{
  "encoder_head_dim": 32,
  "encoder_parallel_block": false,
  "encoder_inner_norm": false,
  "decoder_mlp_ratio": 4
}
Rows from block 2 of the audio encoder, named by matrix and row number. Rows with one number belong to one neuron. Each number is 200 + 20 x the weight over the matrix's rms, rounded and kept within 0 to 999. All counts start at 0.
# fc1: MLP up (encoder.blocks.2.mlp.fc1.weight, 1280x320), inputs 108-161
# fc2: MLP down (encoder.blocks.2.mlp.fc2.weight, 320x1280, transposed), outputs 108-161
fc1.684,227,190,207,212,214,242,209,177,200,199,161,196,232,200,191,172,160,179,181,211,204,202,237,234,172,157,220,199,205,243,198,194,197,188,184,158,213,232,202,186,176,229,211,224,201,189,168,238,179,207,227,210,226,186
fc2.684,203,203,220,177,214,187,202,216,214,208,220,186,219,220,224,175,192,237,205,191,243,220,197,150,197,191,204,202,206,204,215,176,194,182,184,186,169,196,236,165,221,162,170,218,193,157,207,171,199,180,214,223,183,186
fc1.685,187,204,163,201,223,193,197,198,185,162,202,174,216,186,190,187,168,219,203,195,152,200,175,184,191,186,208,199,186,197,251,232,207,228,215,165,223,197,210,213,178,218,183,192,200,218,225,204,207,174,202,189,192,207
fc2.685,207,168,175,217,189,205,182,189,163,177,228,210,191,213,211,184,203,211,229,185,151,230,181,222,202,199,173,220,188,234,220,214,192,203,226,214,170,197,188,209,207,186,169,185,197,191,193,223,237,208,220,213,258,198
fc1.686,210,195,172,198,156,197,204,186,197,199,201,204,237,188,240,189,186,206,191,195,219,227,215,207,173,194,206,205,168,187,220,217,212,213,177,194,165,203,190,177,203,179,198,223,183,187,201,182,199,200,203,185,218,171
fc2.686,202,155,234,181,223,208,209,210,195,199,189,179,229,160,188,187,172,186,210,244,199,172,206,180,188,191,250,189,199,191,194,157,183,234,252,181,219,227,200,179,209,188,175,216,202,208,208,226,204,232,214,191,202,184
fc1.687,244,220,177,208,191,210,205,228,207,184,251,216,232,157,207,221,251,190,215,235,207,176,221,209,190,203,176,182,225,199,197,211,236,216,217,201,242,185,234,164,212,209,197,213,201,195,189,156,226,213,220,195,151,225
fc2.687,202,186,183,171,174,216,200,213,225,229,205,274,211,174,233,258,194,183,207,172,165,203,221,226,201,194,207,209,261,231,202,212,201,195,229,250,197,194,167,216,216,240,227,168,182,186,197,201,186,188,162,193,160,189
fc1.688,182,198,165,199,183,200,190,204,208,179,212,207,186,180,178,190,182,183,185,234,196,213,199,177,208,207,191,178,211,189,238,211,192,222,211,146,154,207,190,201,228,215,182,258,223,194,210,252,203,226,188,205,215,208
fc2.688,200,157,195,215,156,182,221,201,207,189,190,228,226,214,215,176,191,215,197,221,156,199,162,175,207,202,220,181,203,193,222,164,176,179,203,189,202,221,148,174,181,199,223,229,197,151,180,217,169,200,224,186,204,207
fc1.689,236,193,211,218,200,218,233,194,214,168,210,195,232,187,209,167,174,205,180,216,172,203,181,214,203,234,217,216,180,164,198,187,212,205,195,168,190,151,203,185,216,193,222,243,237,176,209,188,203,211,184,229,168,190
fc2.689,177,195,177,225,178,181,169,197,205,204,208,212,212,191,212,200,171,187,168,181,187,211,194,209,218,210,220,202,210,219,181,212,184,165,226,209,192,228,175,191,179,176,203,199,203,142,217,228,201,189,189,206,181,234
fc1.690,183,219,189,214,194,211,203,222,220,199,222,190,159,244,199,203,232,218,227,186,195,203,176,196,177,148,178,159,208,185,228,213,204,191,200,227,191,198,226,212,216,234,189,207,221,192,206,194,207,214,206,172,220,215
fc2.690,193,180,163,200,172,206,207,198,194,249,192,201,191,220,210,203,178,184,215,194,203,202,202,216,213,210,216,205,153,196,206,217,183,186,221,211,203,192,166,212,210,201,183,201,205,203,161,230,189,160,193,191,192,175
fc1.691,232,209,169,209,183,207,179,193,168,153,186,191,197,214,189,204,219,200,191,184,177,187,200,213,168,218,193,189,207,226,233,191,199,214,178,182,197,207,184,218,232,182,205,205,213,171,181,198,240,190,184,226,198,205
fc2.691,201,169,176,207,208,208,203,195,134,192,186,192,207,195,222,178,228,210,235,203,197,219,234,198,199,191,228,210,207,231,235,231,213,206,201,205,170,205,189,240,192,184,199,209,171,221,185,197,200,208,246,196,224,214
fc1.692,199,164,168,203,175,236,176,207,245,202,205,181,214,193,234,192,211,184,200,206,182,186,208,206,174,203,169,218,194,211,197,190,214,214,219,183,178,187,174,207,205,180,193,199,213,206,216,177,182,234,195,196,175,187
fc2.692,174,200,210,155,187,190,194,184,177,222,236,259,230,198,202,219,220,227,196,192,183,205,192,232,205,206,221,206,241,230,176,186,196,142,242,221,214,192,182,144,200,231,208,181,203,190,234,216,190,162,180,158,191,219
fc1.693,188,203,231,202,171,182,177,195,206,224,205,193,200,211,218,187,239,203,215,205,212,189,178,188,164,209,190,200,200,191,209,172,208,190,171,209,205,182,174,204,186,201,196,196,220,225,239,206,217,176,237,194,230,194
fc2.693,194,219,240,187,191,201,193,238,147,204,165,201,201,155,200,193,166,193,195,200,191,205,197,195,203,170,194,193,192,217,183,212,175,213,239,186,228,203,180,212,185,220,200,192,221,172,180,188,217,177,172,198,195,220
fc1.694,207,213,177,173,217,221,228,200,207,197,197,183,203,254,173,232,200,211,181,177,170,194,205,194,201,180,195,158,176,228,214,186,218,159,222,193,179,207,235,225,206,221,212,229,182,183,214,192,185,183,208,216,224,193
fc2.694,216,185,186,160,177,215,221,197,236,210,158,185,159,195,216,179,223,212,201,171,250,195,171,198,201,215,177,197,191,219,215,219,209,205,212,191,192,178,203,183,209,222,179,219,213,222,165,197,201,159,191,235,193,164
fc1.695,212,197,196,204,205,189,204,185,196,192,225,174,225,227,214,165,170,191,253,195,203,194,199,215,187,196,176,187,206,216,224,229,184,194,238,179,195,190,210,224,184,214,194,214,192,182,199,182,194,188,193,182,199,181
fc2.695,173,194,198,176,191,206,192,197,168,188,178,201,173,183,180,195,191,182,177,238,213,174,163,196,153,241,209,196,191,198,192,173,180,231,235,200,165,198,239,182,219,192,185,207,190,201,195,220,239,197,198,235,231,174
fc1.696,174,184,170,180,214,237,174,209,159,214,249,212,214,182,210,197,203,215,229,209,192,218,212,212,164,202,220,222,206,191,225,212,172,232,175,198,237,182,189,230,204,209,214,231,174,197,249,248,219,171,219,168,222,208
fc2.696,181,220,219,193,196,186,219,208,210,195,201,206,168,196,203,191,231,187,198,208,187,175,219,196,215,214,207,184,235,198,209,208,177,199,148,179,194,162,199,203,229,217,185,209,224,208,193,220,199,211,206,213,199,206
fc1.697,204,203,213,192,181,202,204,183,215,207,217,233,182,201,188,235,229,218,180,195,184,208,183,227,213,188,202,175,168,212,231,200,219,179,214,174,180,169,188,164,201,190,161,195,223,184,198,173,214,207,186,157,210,183
fc2.697,207,187,183,193,184,193,172,176,210,210,172,190,212,195,201,191,185,209,254,175,222,157,200,191,202,212,204,183,200,229,156,208,222,171,224,187,194,202,203,171,217,205,199,209,204,169,215,192,210,187,189,221,187,230
fc1.698,206,224,200,174,168,210,212,239,236,197,217,181,183,187,209,189,244,208,206,217,227,198,211,191,217,200,197,202,218,197,212,224,201,235,182,222,190,216,187,212,206,195,213,195,191,225,226,176,226,204,181,218,168,157
fc2.698,184,207,201,203,196,196,231,175,190,204,185,181,200,197,204,198,174,186,190,212,172,192,220,233,192,209,212,201,203,203,189,201,181,186,213,202,234,232,199,202,180,200,192,181,200,197,178,199,221,202,170,199,189,226
fc1.699,186,181,212,194,176,187,197,209,203,179,184,192,190,232,200,204,189,188,205,181,205,175,175,225,239,173,210,216,187,199,194,200,160,196,195,176,199,197,191,219,206,205,201,178,226,210,197,215,186,194,216,240,211,204
fc2.699,221,179,212,196,192,181,185,187,169,150,213,215,217,197,236,183,223,200,200,185,189,222,216,226,175,198,221,193,175,195,217,170,232,201,190,191,226,210,178,191,199,197,197,182,217,205,204,222,209,174,168,189,165,199
fc1.700,208,201,200,234,206,165,221,184,174,204,227,182,191,234,209,189,162,159,232,186,194,203,211,226,222,232,196,206,188,183,191,199,243,195,211,184,204,194,182,240,196,208,194,208,203,206,211,231,244,193,224,179,192,201
fc2.700,197,209,214,199,207,221,169,172,144,174,216,223,221,215,204,222,215,191,220,190,163,234,210,197,186,184,213,211,180,209,196,196,200,195,228,202,206,215,178,224,191,204,203,185,188,189,197,218,189,184,203,215,209,182
fc1.701,180,188,177,209,237,225,166,204,193,197,177,181,192,196,193,205,168,196,220,188,181,205,203,176,206,213,176,169,200,220,229,190,197,194,165,200,209,192,223,164,192,197,208,227,206,188,173,244,176,184,200,205,188,213
fc2.701,161,174,200,189,183,195,199,219,219,232,167,220,178,199,215,222,203,191,229,187,187,174,200,190,199,175,215,212,197,212,194,207,221,195,195,177,181,157,221,183,197,188,204,178,172,173,187,209,196,189,206,203,189,180
fc1.702,202,211,176,217,210,207,172,232,213,173,215,202,174,212,195,197,174,214,216,190,199,203,226,212,215,222,212,193,190,187,200,176,202,208,188,184,185,180,197,184,210,183,214,238,209,194,178,216,213,189,209,186,197,202
fc2.702,222,200,198,222,189,207,174,186,191,179,246,185,214,199,198,217,205,156,195,206,165,207,191,203,185,202,226,191,198,205,193,229,201,168,222,221,185,216,186,213,207,203,184,200,205,234,185,203,220,210,193,221,200,174
fc1.703,201,203,195,161,206,200,209,173,186,206,167,179,188,188,208,223,257,184,196,202,167,234,223,178,225,224,211,167,205,208,199,191,217,229,222,213,194,210,247,184,200,216,219,232,214,235,252,189,206,201,210,192,219,219
fc2.703,213,218,187,192,176,205,161,200,217,186,207,219,209,194,204,171,181,165,191,208,178,186,198,198,196,186,201,210,215,176,175,197,190,181,252,218,205,218,160,210,223,228,186,217,180,225,204,223,182,230,179,167,207,206
fc1.704,196,188,170,182,207,198,224,209,197,216,214,222,209,247,180,232,179,225,203,192,172,192,189,196,198,194,213,197,209,158,204,229,206,214,217,188,198,201,200,187,165,186,208,209,201,201,208,190,207,195,214,193,190,209
fc2.704,187,199,183,206,180,200,165,185,214,182,280,200,219,190,224,200,198,202,204,187,157,185,204,213,206,219,233,207,204,198,199,197,193,170,229,185,229,204,177,210,195,214,189,187,211,199,194,226,235,176,175,196,189,199
fc1.705,204,184,173,201,181,223,201,257,182,220,199,192,179,236,166,217,254,170,202,167,181,177,202,200,189,177,236,189,174,246,217,191,186,180,186,204,234,171,212,179,212,241,214,213,197,197,178,184,172,232,224,200,175,232
fc2.705,207,219,187,185,216,230,188,200,195,211,228,193,184,182,204,197,237,183,211,205,161,229,200,194,175,151,211,245,166,174,175,164,207,187,181,190,186,209,221,193,204,203,215,217,173,196,170,197,183,167,213,215,224,180
fc1.706,214,198,180,193,201,214,201,237,215,182,194,199,181,205,163,170,236,183,224,181,230,205,184,205,200,191,187,200,193,205,211,190,183,174,188,229,192,206,175,208,206,215,195,219,203,240,185,221,169,193,192,209,209,180
fc2.706,196,182,188,201,175,192,224,201,253,198,197,211,200,223,211,222,191,217,178,202,192,219,225,183,208,171,226,239,188,213,193,212,203,206,206,206,200,217,211,192,200,176,202,178,227,205,198,208,199,209,217,180,201,159
fc1.707,193,207,190,185,168,230,201,235,208,159,191,204,184,188,234,245,200,222,210,177,204,148,189,202,224,156,217,220,203,203,190,179,227,210,185,221,226,204,183,182,194,220,230,193,235,198,189,199,200,208,200,209,196,194
fc2.707,231,205,202,214,190,218,172,171,199,212,213,199,230,208,220,192,168,247,189,230,188,219,220,220,203,225,234,195,216,183,211,198,194,205,208,180,247,197,203,209,181,182,207,203,198,217,193,178,181,216,193,208,192,218
fc1.708,219,199,195,196,163,239,210,223,216,212,178,187,183,236,176,225,232,176,182,196,197,200,174,191,200,179,229,181,227,179,208,212,202,201,167,209,182,156,151,186,203,201,210,210,188,184,208,245,209,200,212,218,174,177
fc2.708,193,218,225,239,217,203,208,182,181,203,185,223,202,200,186,228,185,189,220,238,207,205,185,207,180,232,172,192,195,193,212,168,169,207,191,183,211,246,218,197,173,201,190,178,186,181,195,178,220,162,220,221,196,197
fc1.709,198,213,202,185,189,197,198,199,198,148,163,195,147,205,221,230,230,230,171,183,191,187,165,184,202,214,176,178,186,184,218,201,186,179,229,207,201,191,202,178,178,204,221,217,195,200,194,229,199,187,210,199,258,204
fc2.709,225,218,181,226,199,202,205,177,150,239,220,209,216,206,252,199,196,238,210,231,212,202,235,190,182,202,214,158,225,207,182,224,194,175,184,169,190,200,190,200,212,193,185,214,194,215,189,179,191,200,163,200,202,216
fc1.710,230,211,261,194,163,229,204,188,184,163,180,177,200,209,194,205,198,215,195,167,142,217,199,184,193,191,194,172,212,187,198,186,199,189,224,199,224,221,232,210,215,202,231,166,217,183,201,198,196,178,219,212,201,184
fc2.710,189,223,212,217,247,207,225,212,208,227,206,251,185,200,195,241,180,182,220,234,227,190,213,199,215,186,204,201,193,196,220,211,210,194,172,212,191,229,209,226,193,191,203,186,181,226,196,157,198,178,186,190,197,206
fc1.711,190,215,193,193,207,219,182,188,203,221,185,180,213,220,181,190,204,176,189,202,209,202,214,242,210,203,195,167,200,183,217,182,179,151,154,189,216,244,198,220,199,172,200,187,177,241,188,191,198,190,205,162,216,209
fc2.711,208,183,245,180,220,210,224,209,214,168,199,164,161,174,184,210,209,158,190,208,214,171,154,178,159,217,166,162,192,231,163,197,230,257,222,213,198,186,211,208,213,236,207,191,201,201,186,207,198,177,179,183,218,148
fc1.712,181,218,164,199,169,188,195,215,181,213,238,188,191,223,223,179,223,240,228,212,200,209,199,216,196,197,168,168,213,193,243,188,197,174,200,196,166,189,214,204,222,207,198,200,199,202,241,187,221,194,196,221,236,193
fc2.712,255,180,161,177,223,221,192,204,129,191,153,197,186,197,224,178,225,196,155,197,220,206,228,203,202,183,172,223,186,204,210,175,224,194,188,179,190,183,207,191,219,194,195,214,195,173,163,207,217,168,182,181,150,189
fc1.713,180,202,202,203,195,218,190,215,178,229,183,214,219,213,194,214,201,178,199,184,201,206,179,204,213,176,214,177,212,219,174,242,199,204,191,228,213,200,214,221,180,179,218,198,202,165,178,229,176,214,209,194,191,187
fc2.713,182,205,173,178,196,177,184,180,230,249,185,187,189,207,206,222,201,209,215,200,201,193,202,189,201,185,235,236,168,221,194,194,225,189,196,180,210,218,185,200,188,214,170,202,185,192,206,201,220,214,203,184,191,151
fc1.714,200,170,202,220,226,230,211,201,204,196,207,172,248,168,202,206,122,198,194,205,220,199,208,179,164,206,212,210,204,190,207,225,180,153,177,186,150,203,238,212,209,186,222,193,195,177,194,195,179,193,239,201,224,173
fc2.714,186,227,212,204,170,170,234,191,208,204,204,177,190,200,201,167,225,211,190,222,239,156,200,196,168,214,234,185,220,193,204,156,183,208,190,190,202,175,234,182,163,182,188,207,172,181,199,222,211,216,199,191,214,164
fc1.715,186,207,176,197,202,213,193,210,194,215,222,215,180,226,197,225,191,220,190,185,214,231,198,202,216,196,206,194,207,203,223,186,208,200,231,211,184,171,197,205,181,187,220,216,184,184,202,182,213,221,219,205,168,189
fc2.715,225,189,195,191,208,192,206,190,238,190,215,192,201,188,198,206,176,216,219,235,213,205,242,190,207,211,184,188,223,190,198,237,176,191,187,208,180,203,189,198,239,201,199,184,204,219,193,226,197,208,194,191,167,195
fc1.716,182,187,178,198,187,202,178,182,202,176,193,197,231,176,183,230,184,198,190,209,176,209,223,199,172,205,236,192,171,191,202,174,188,185,207,162,205,213,225,172,197,218,219,197,162,232,228,187,196,204,211,231,204,196
fc2.716,187,228,222,221,189,187,222,211,197,216,219,218,221,190,215,189,183,188,202,205,223,221,205,157,224,179,179,191,196,183,178,171,155,181,191,194,192,206,191,167,184,186,193,223,211,151,222,195,194,206,226,184,151,202
fc1.717,159,245,215,208,217,183,177,194,176,261,203,162,182,217,191,233,196,189,207,221,179,216,232,228,214,200,205,175,221,180,208,237,193,182,234,197,186,201,196,200,195,212,194,189,210,181,189,247,182,217,221,179,228,217
fc2.717,205,178,195,165,182,208,196,211,218,203,171,217,203,152,214,201,230,207,194,196,182,165,145,211,164,182,206,196,179,206,183,181,206,229,204,194,174,173,187,205,183,188,221,175,172,187,210,185,211,167,195,237,194,188
fc1.718,175,200,233,210,192,222,209,214,192,177,170,222,190,203,216,222,199,193,168,211,212,158,187,209,208,234,209,178,166,197,198,197,217,139,186,185,172,210,235,187,159,203,207,200,171,207,174,187,186,176,216,190,167,197
fc2.718,213,240,189,195,189,230,168,205,160,237,215,200,220,194,196,197,190,229,213,252,155,231,236,167,193,203,229,170,211,188,188,177,174,171,181,179,198,191,197,200,187,198,206,210,177,226,237,191,175,207,220,231,199,227
fc1.719,217,201,193,194,185,233,205,202,162,235,190,175,202,210,225,209,184,191,221,196,173,127,195,227,224,174,200,228,222,197,206,200,218,209,209,184,183,233,199,222,174,216,228,201,205,200,233,185,226,216,209,209,200,188
fc2.719,232,231,201,206,209,189,210,201,141,183,235,202,227,180,218,189,180,198,178,167,195,225,183,198,164,192,232,214,194,209,181,205,198,186,221,188,219,186,201,194,209,190,163,182,229,174,176,210,190,219,175,195,162,212
fc1.720,225,213,205,174,176,199,177,156,197,207,193,240,202,186,208,205,238,213,170,204,228,195,244,170,203,243,196,222,197,222,210,187,210,207,192,214,224,187,182,206,194,195,209,183,203,203,207,170,210,230,217,213,194,207
fc2.720,201,182,202,208,201,167,201,197,204,184,194,182,202,173,228,185,171,197,227,164,208,180,170,249,217,175,227,217,193,193,238,218,212,209,219,191,223,200,199,201,168,222,210,201,258,220,194,179,191,179,177,177,196,164
fc1.721,189,238,184,190,186,180,226,225,165,175,242,150,191,214,230,201,212,187,235,207,211,240,198,193,207,192,181,174,198,213,222,227,178,191,181,174,210,208,225,201,220,214,215,189,195,175,224,163,222,177,190,141,213,205
fc2.721,164,171,213,220,182,219,170,195,133,214,197,216,179,204,225,168,184,202,177,229,209,194,170,190,179,190,175,222,184,187,189,174,205,218,232,190,188,172,207,159,180,150,169,199,164,199,175,237,231,186,161,202,203,212
fc1.722,203,197,156,221,182,208,218,227,188,200,191,184,225,200,172,196,176,195,224,223,150,217,216,206,226,197,183,169,209,207,197,210,221,191,197,209,222,151,246,212,211,199,188,191,214,239,189,183,208,210,202,219,161,214
fc2.722,208,181,175,154,186,194,208,195,201,180,205,271,184,176,221,214,215,173,211,181,206,212,201,219,206,193,217,231,224,236,228,188,210,196,178,223,188,169,197,213,176,246,218,213,203,167,195,199,203,184,203,195,196,175
fc1.723,211,221,244,232,191,201,207,234,194,179,206,178,176,194,205,170,198,176,212,186,171,198,205,190,199,203,160,230,172,180,161,169,198,201,216,199,247,183,162,210,211,182,200,213,221,196,222,212,173,233,192,198,199,204
fc2.723,221,196,172,230,190,169,170,164,186,171,253,234,192,211,201,203,179,239,203,191,184,223,239,193,178,210,216,218,185,182,228,231,220,191,199,202,186,203,182,207,222,208,210,195,201,214,230,240,197,202,170,215,202,184
fc1.724,224,223,209,179,219,161,190,173,185,199,240,200,199,173,192,172,224,205,208,222,240,183,204,231,234,209,158,211,237,213,232,227,202,175,166,177,210,205,231,205,216,195,178,168,183,196,227,219,211,216,181,230,199,224
fc2.724,221,205,188,185,195,188,177,206,124,162,173,180,212,220,207,211,214,172,189,185,205,187,177,201,195,198,188,220,219,222,211,208,194,222,186,200,186,190,185,182,210,218,192,176,198,191,188,177,203,197,178,209,182,193
fc1.725,237,179,180,194,197,238,224,204,222,237,203,219,156,188,185,198,239,237,208,183,228,195,175,187,201,183,205,223,201,184,172,194,182,196,236,206,196,183,219,220,219,238,200,221,194,208,196,213,205,223,194,217,205,170
fc2.725,211,213,186,186,197,223,182,178,255,217,198,167,212,200,226,225,177,201,184,194,180,182,195,212,201,185,208,199,232,215,176,230,214,179,242,219,186,208,185,208,213,200,210,208,181,193,208,217,211,199,170,199,186,215
fc1.726,214,181,205,203,194,183,211,189,204,208,220,187,195,206,166,217,222,164,226,213,169,201,186,127,200,196,177,209,226,199,204,194,184,208,239,180,199,219,193,213,225,228,192,221,210,188,217,212,236,216,207,199,209,204
fc2.726,195,172,207,206,191,191,181,181,212,190,209,224,200,198,213,180,173,203,181,193,181,194,234,201,194,212,238,221,196,194,191,218,202,187,207,217,220,229,178,195,200,189,215,188,188,205,211,208,198,206,197,187,202,211
fc1.727,174,193,197,190,173,197,237,176,228,205,187,211,206,216,183,179,213,206,230,194,195,193,213,196,214,229,199,206,198,178,250,221,198,207,221,186,201,204,241,203,167,212,196,221,183,211,242,214,201,194,217,162,210,172
fc2.727,200,181,207,194,199,202,196,183,206,206,215,170,221,202,219,206,196,199,202,240,199,196,172,183,196,195,218,184,199,202,162,194,187,229,239,206,193,226,180,198,218,199,217,217,189,192,199,231,223,213,174,211,205,211
fc1.728,179,216,196,196,207,212,220,203,194,150,180,203,172,204,207,204,207,187,185,188,180,207,196,189,202,182,177,225,191,193,199,163,211,162,222,202,195,177,176,163,186,215,177,252,194,199,210,169,194,220,228,193,196,194
fc2.728,180,225,188,201,171,215,168,176,185,176,248,211,215,235,189,203,205,173,216,207,198,230,192,188,185,203,165,182,173,214,194,204,207,180,214,187,196,189,229,210,199,194,212,164,194,211,190,240,194,180,218,229,196,207
fc1.729,147,171,210,193,217,171,171,221,194,174,190,186,170,197,201,216,197,203,202,162,215,191,178,194,206,220,221,222,149,231,210,242,221,171,212,194,196,176,206,248,202,202,229,190,207,189,202,205,227,201,203,197,220,196
fc2.729,191,206,210,186,205,256,184,179,173,199,215,195,193,183,220,179,222,186,216,215,168,196,237,203,196,191,221,185,181,201,186,187,194,185,173,193,220,194,224,166,189,223,204,193,184,219,183,187,172,173,210,191,233,200
fc1.730,189,192,206,212,204,171,220,194,209,209,176,207,198,211,184,178,211,202,226,234,195,180,201,185,218,171,214,169,204,206,209,196,189,202,217,210,241,166,194,213,209,223,208,191,218,215,203,212,169,178,210,205,213,197
fc2.730,207,192,201,193,185,218,194,197,209,208,195,228,197,186,204,216,163,186,198,212,185,208,222,194,213,205,179,207,190,198,225,207,206,197,205,200,192,215,210,234,172,205,197,197,174,181,222,196,226,205,195,180,196,197
fc1.731,219,222,184,180,176,179,218,209,159,192,229,149,192,198,213,211,198,192,188,186,185,174,200,202,210,209,180,207,208,201,229,194,207,204,226,167,211,176,192,192,187,235,161,168,213,195,229,195,230,222,179,189,201,165
fc2.731,210,185,175,208,209,177,178,194,131,187,182,203,225,198,210,164,171,208,203,181,237,206,174,180,183,209,198,210,220,222,205,204,219,202,227,197,180,204,193,184,194,203,190,198,234,195,186,199,212,176,210,211,197,208
fc1.732,186,202,190,219,184,194,190,192,211,184,184,196,197,178,177,172,186,186,205,186,153,238,196,205,208,179,193,191,197,182,170,214,184,209,191,194,200,188,193,200,193,216,198,242,185,204,232,224,197,213,209,187,182,184
fc2.732,216,220,181,189,221,191,176,164,143,180,256,215,222,236,241,216,228,206,204,178,203,216,218,182,200,236,181,192,198,231,202,233,190,175,216,223,178,180,171,201,212,195,171,212,215,208,203,221,187,188,204,226,236,208
fc1.733,211,228,184,215,191,205,243,210,220,174,222,191,229,178,201,201,162,224,225,210,198,165,213,205,196,225,206,257,191,169,233,214,224,206,205,175,208,171,193,234,195,195,222,226,206,198,238,215,218,223,199,227,176,220
fc2.733,207,186,180,175,171,172,149,178,251,190,191,211,191,196,202,214,205,223,159,179,155,212,194,224,209,193,215,170,207,217,162,183,213,190,236,208,213,203,164,184,226,211,191,192,191,163,179,244,176,178,178,180,198,183
fc1.734,203,202,169,170,195,187,203,188,212,195,218,187,199,197,208,167,157,192,194,201,200,203,197,208,196,183,197,184,164,174,188,190,224,223,198,210,227,185,147,194,192,221,182,204,217,210,214,174,196,158,231,218,236,215
fc2.734,220,156,213,207,227,210,215,186,199,220,219,225,199,221,200,220,205,179,237,206,146,173,228,176,229,205,210,197,227,206,164,186,209,234,187,185,174,226,160,230,217,196,222,208,203,206,192,189,196,206,190,147,202,218
fc1.735,235,225,200,192,141,176,200,217,190,233,244,182,184,211,212,180,218,192,181,204,203,200,171,181,197,220,192,192,187,184,195,194,222,169,191,208,207,174,201,195,193,219,199,202,189,215,252,185,203,216,187,225,183,156
fc2.735,199,206,191,217,225,203,206,219,152,205,182,201,216,205,198,181,170,190,189,179,197,219,203,195,192,177,202,202,208,210,181,211,180,182,221,204,208,212,175,222,213,184,210,169,188,189,179,203,203,195,200,219,204,201
fc1.736,184,189,188,214,194,225,167,172,176,188,196,186,197,205,219,178,211,180,186,210,204,210,186,207,229,217,218,226,183,187,187,179,188,224,182,193,202,222,210,198,247,201,215,231,190,206,207,230,204,197,193,187,189,181
fc2.736,231,200,177,180,206,192,190,216,243,208,183,227,201,215,210,223,189,207,222,205,201,167,234,198,207,207,200,191,249,162,202,184,201,218,225,198,216,195,207,221,239,190,194,188,198,226,183,220,222,187,179,175,182,185
fc1.737,192,220,197,204,200,206,168,208,207,184,216,188,205,222,189,205,222,203,196,176,184,214,208,232,216,177,181,216,170,175,207,169,171,190,180,213,194,213,182,206,195,198,203,199,181,236,191,174,201,204,189,198,199,189
fc2.737,230,215,197,201,189,176,208,186,178,185,213,225,205,194,208,199,212,187,212,182,205,188,182,201,201,206,199,222,201,172,215,202,183,175,187,204,215,198,200,190,192,184,209,218,215,221,202,201,178,185,216,206,166,182
fc1.738,184,189,194,172,167,206,178,199,212,188,205,193,207,193,168,199,196,184,174,194,198,189,183,190,202,241,223,182,208,196,214,188,181,220,195,178,174,188,201,204,196,228,205,244,191,183,206,196,169,208,230,235,221,170
fc2.738,190,171,197,239,220,215,222,199,202,199,163,174,213,196,201,194,177,157,237,219,185,214,215,172,212,234,201,180,177,190,220,166,177,171,224,187,179,250,176,180,193,202,196,194,205,186,163,203,183,198,238,194,199,214
fc1.739,187,206,155,179,181,201,192,209,187,229,223,215,195,207,200,193,189,209,188,188,199,224,184,176,195,214,206,177,208,192,210,177,266,178,165,183,204,180,174,164,198,206,193,212,196,209,226,183,225,183,206,188,234,198
fc2.739,204,187,192,197,194,227,182,192,222,207,203,175,221,198,239,201,209,211,223,174,186,190,182,212,187,190,210,186,219,186,168,216,200,182,224,190,257,193,193,202,239,225,205,178,220,187,181,194,190,181,195,204,177,191
fc1.740,196,210,203,192,203,204,190,175,201,178,195,210,225,215,214,184,201,193,187,217,198,223,212,186,217,212,207,188,192,196,212,191,203,206,209,189,197,207,205,186,222,218,202,229,244,203,187,188,218,215,194,178,223,208
fc2.740,204,230,220,224,201,197,204,204,228,190,187,208,198,213,184,193,209,190,193,205,211,193,223,162,181,214,179,204,217,195,186,191,205,177,186,188,181,205,196,187,207,216,191,212,199,219,227,217,223,192,220,192,187,188
fc1.741,165,201,199,221,203,213,221,181,203,212,229,200,178,212,212,180,236,196,188,194,196,176,194,190,190,200,200,201,176,175,212,213,215,190,174,201,199,185,162,219,185,173,179,170,239,217,237,203,244,207,218,194,218,215
fc2.741,223,197,217,169,207,198,164,200,200,225,192,208,192,181,225,185,180,220,228,193,188,207,145,244,190,190,216,171,184,195,178,212,223,183,252,183,237,182,186,162,198,234,217,176,225,162,182,185,198,178,180,201,166,193
fc1.742,189,214,185,185,230,173,194,192,183,193,194,170,208,183,226,198,173,208,205,148,197,210,189,194,232,226,183,188,196,228,181,204,194,199,210,245,204,218,191,203,191,201,207,200,222,190,187,214,206,207,186,192,209,201
fc2.742,196,216,224,201,166,195,187,175,203,176,218,159,209,193,216,185,179,214,213,247,207,211,187,212,193,206,197,186,176,205,187,215,202,199,235,177,196,200,177,201,200,192,152,211,196,195,187,205,208,226,174,205,200,204
fc1.743,178,201,198,176,179,204,232,202,196,214,220,186,223,174,223,187,212,194,190,203,199,173,197,192,182,222,222,198,175,209,190,207,243,207,202,184,207,243,197,202,174,210,223,215,190,204,242,221,225,222,216,195,222,220
fc2.743,229,189,218,199,199,201,174,180,210,182,217,200,214,188,231,184,164,193,211,192,178,199,192,188,228,181,222,198,200,195,185,202,190,180,274,200,215,185,153,192,190,207,182,218,214,176,184,193,193,200,192,174,178,201
fc1.744,217,159,212,190,199,212,207,183,243,191,201,212,172,213,221,176,226,182,206,217,203,185,196,212,205,225,160,211,183,183,218,207,232,202,218,195,229,180,159,158,211,183,181,234,221,180,228,167,236,208,199,182,205,198
fc2.744,221,190,190,198,175,201,154,182,224,184,212,210,197,181,220,221,183,191,199,183,164,169,218,231,236,176,215,177,228,212,165,233,206,165,260,240,225,195,157,209,213,207,225,183,210,182,175,203,180,188,159,207,174,224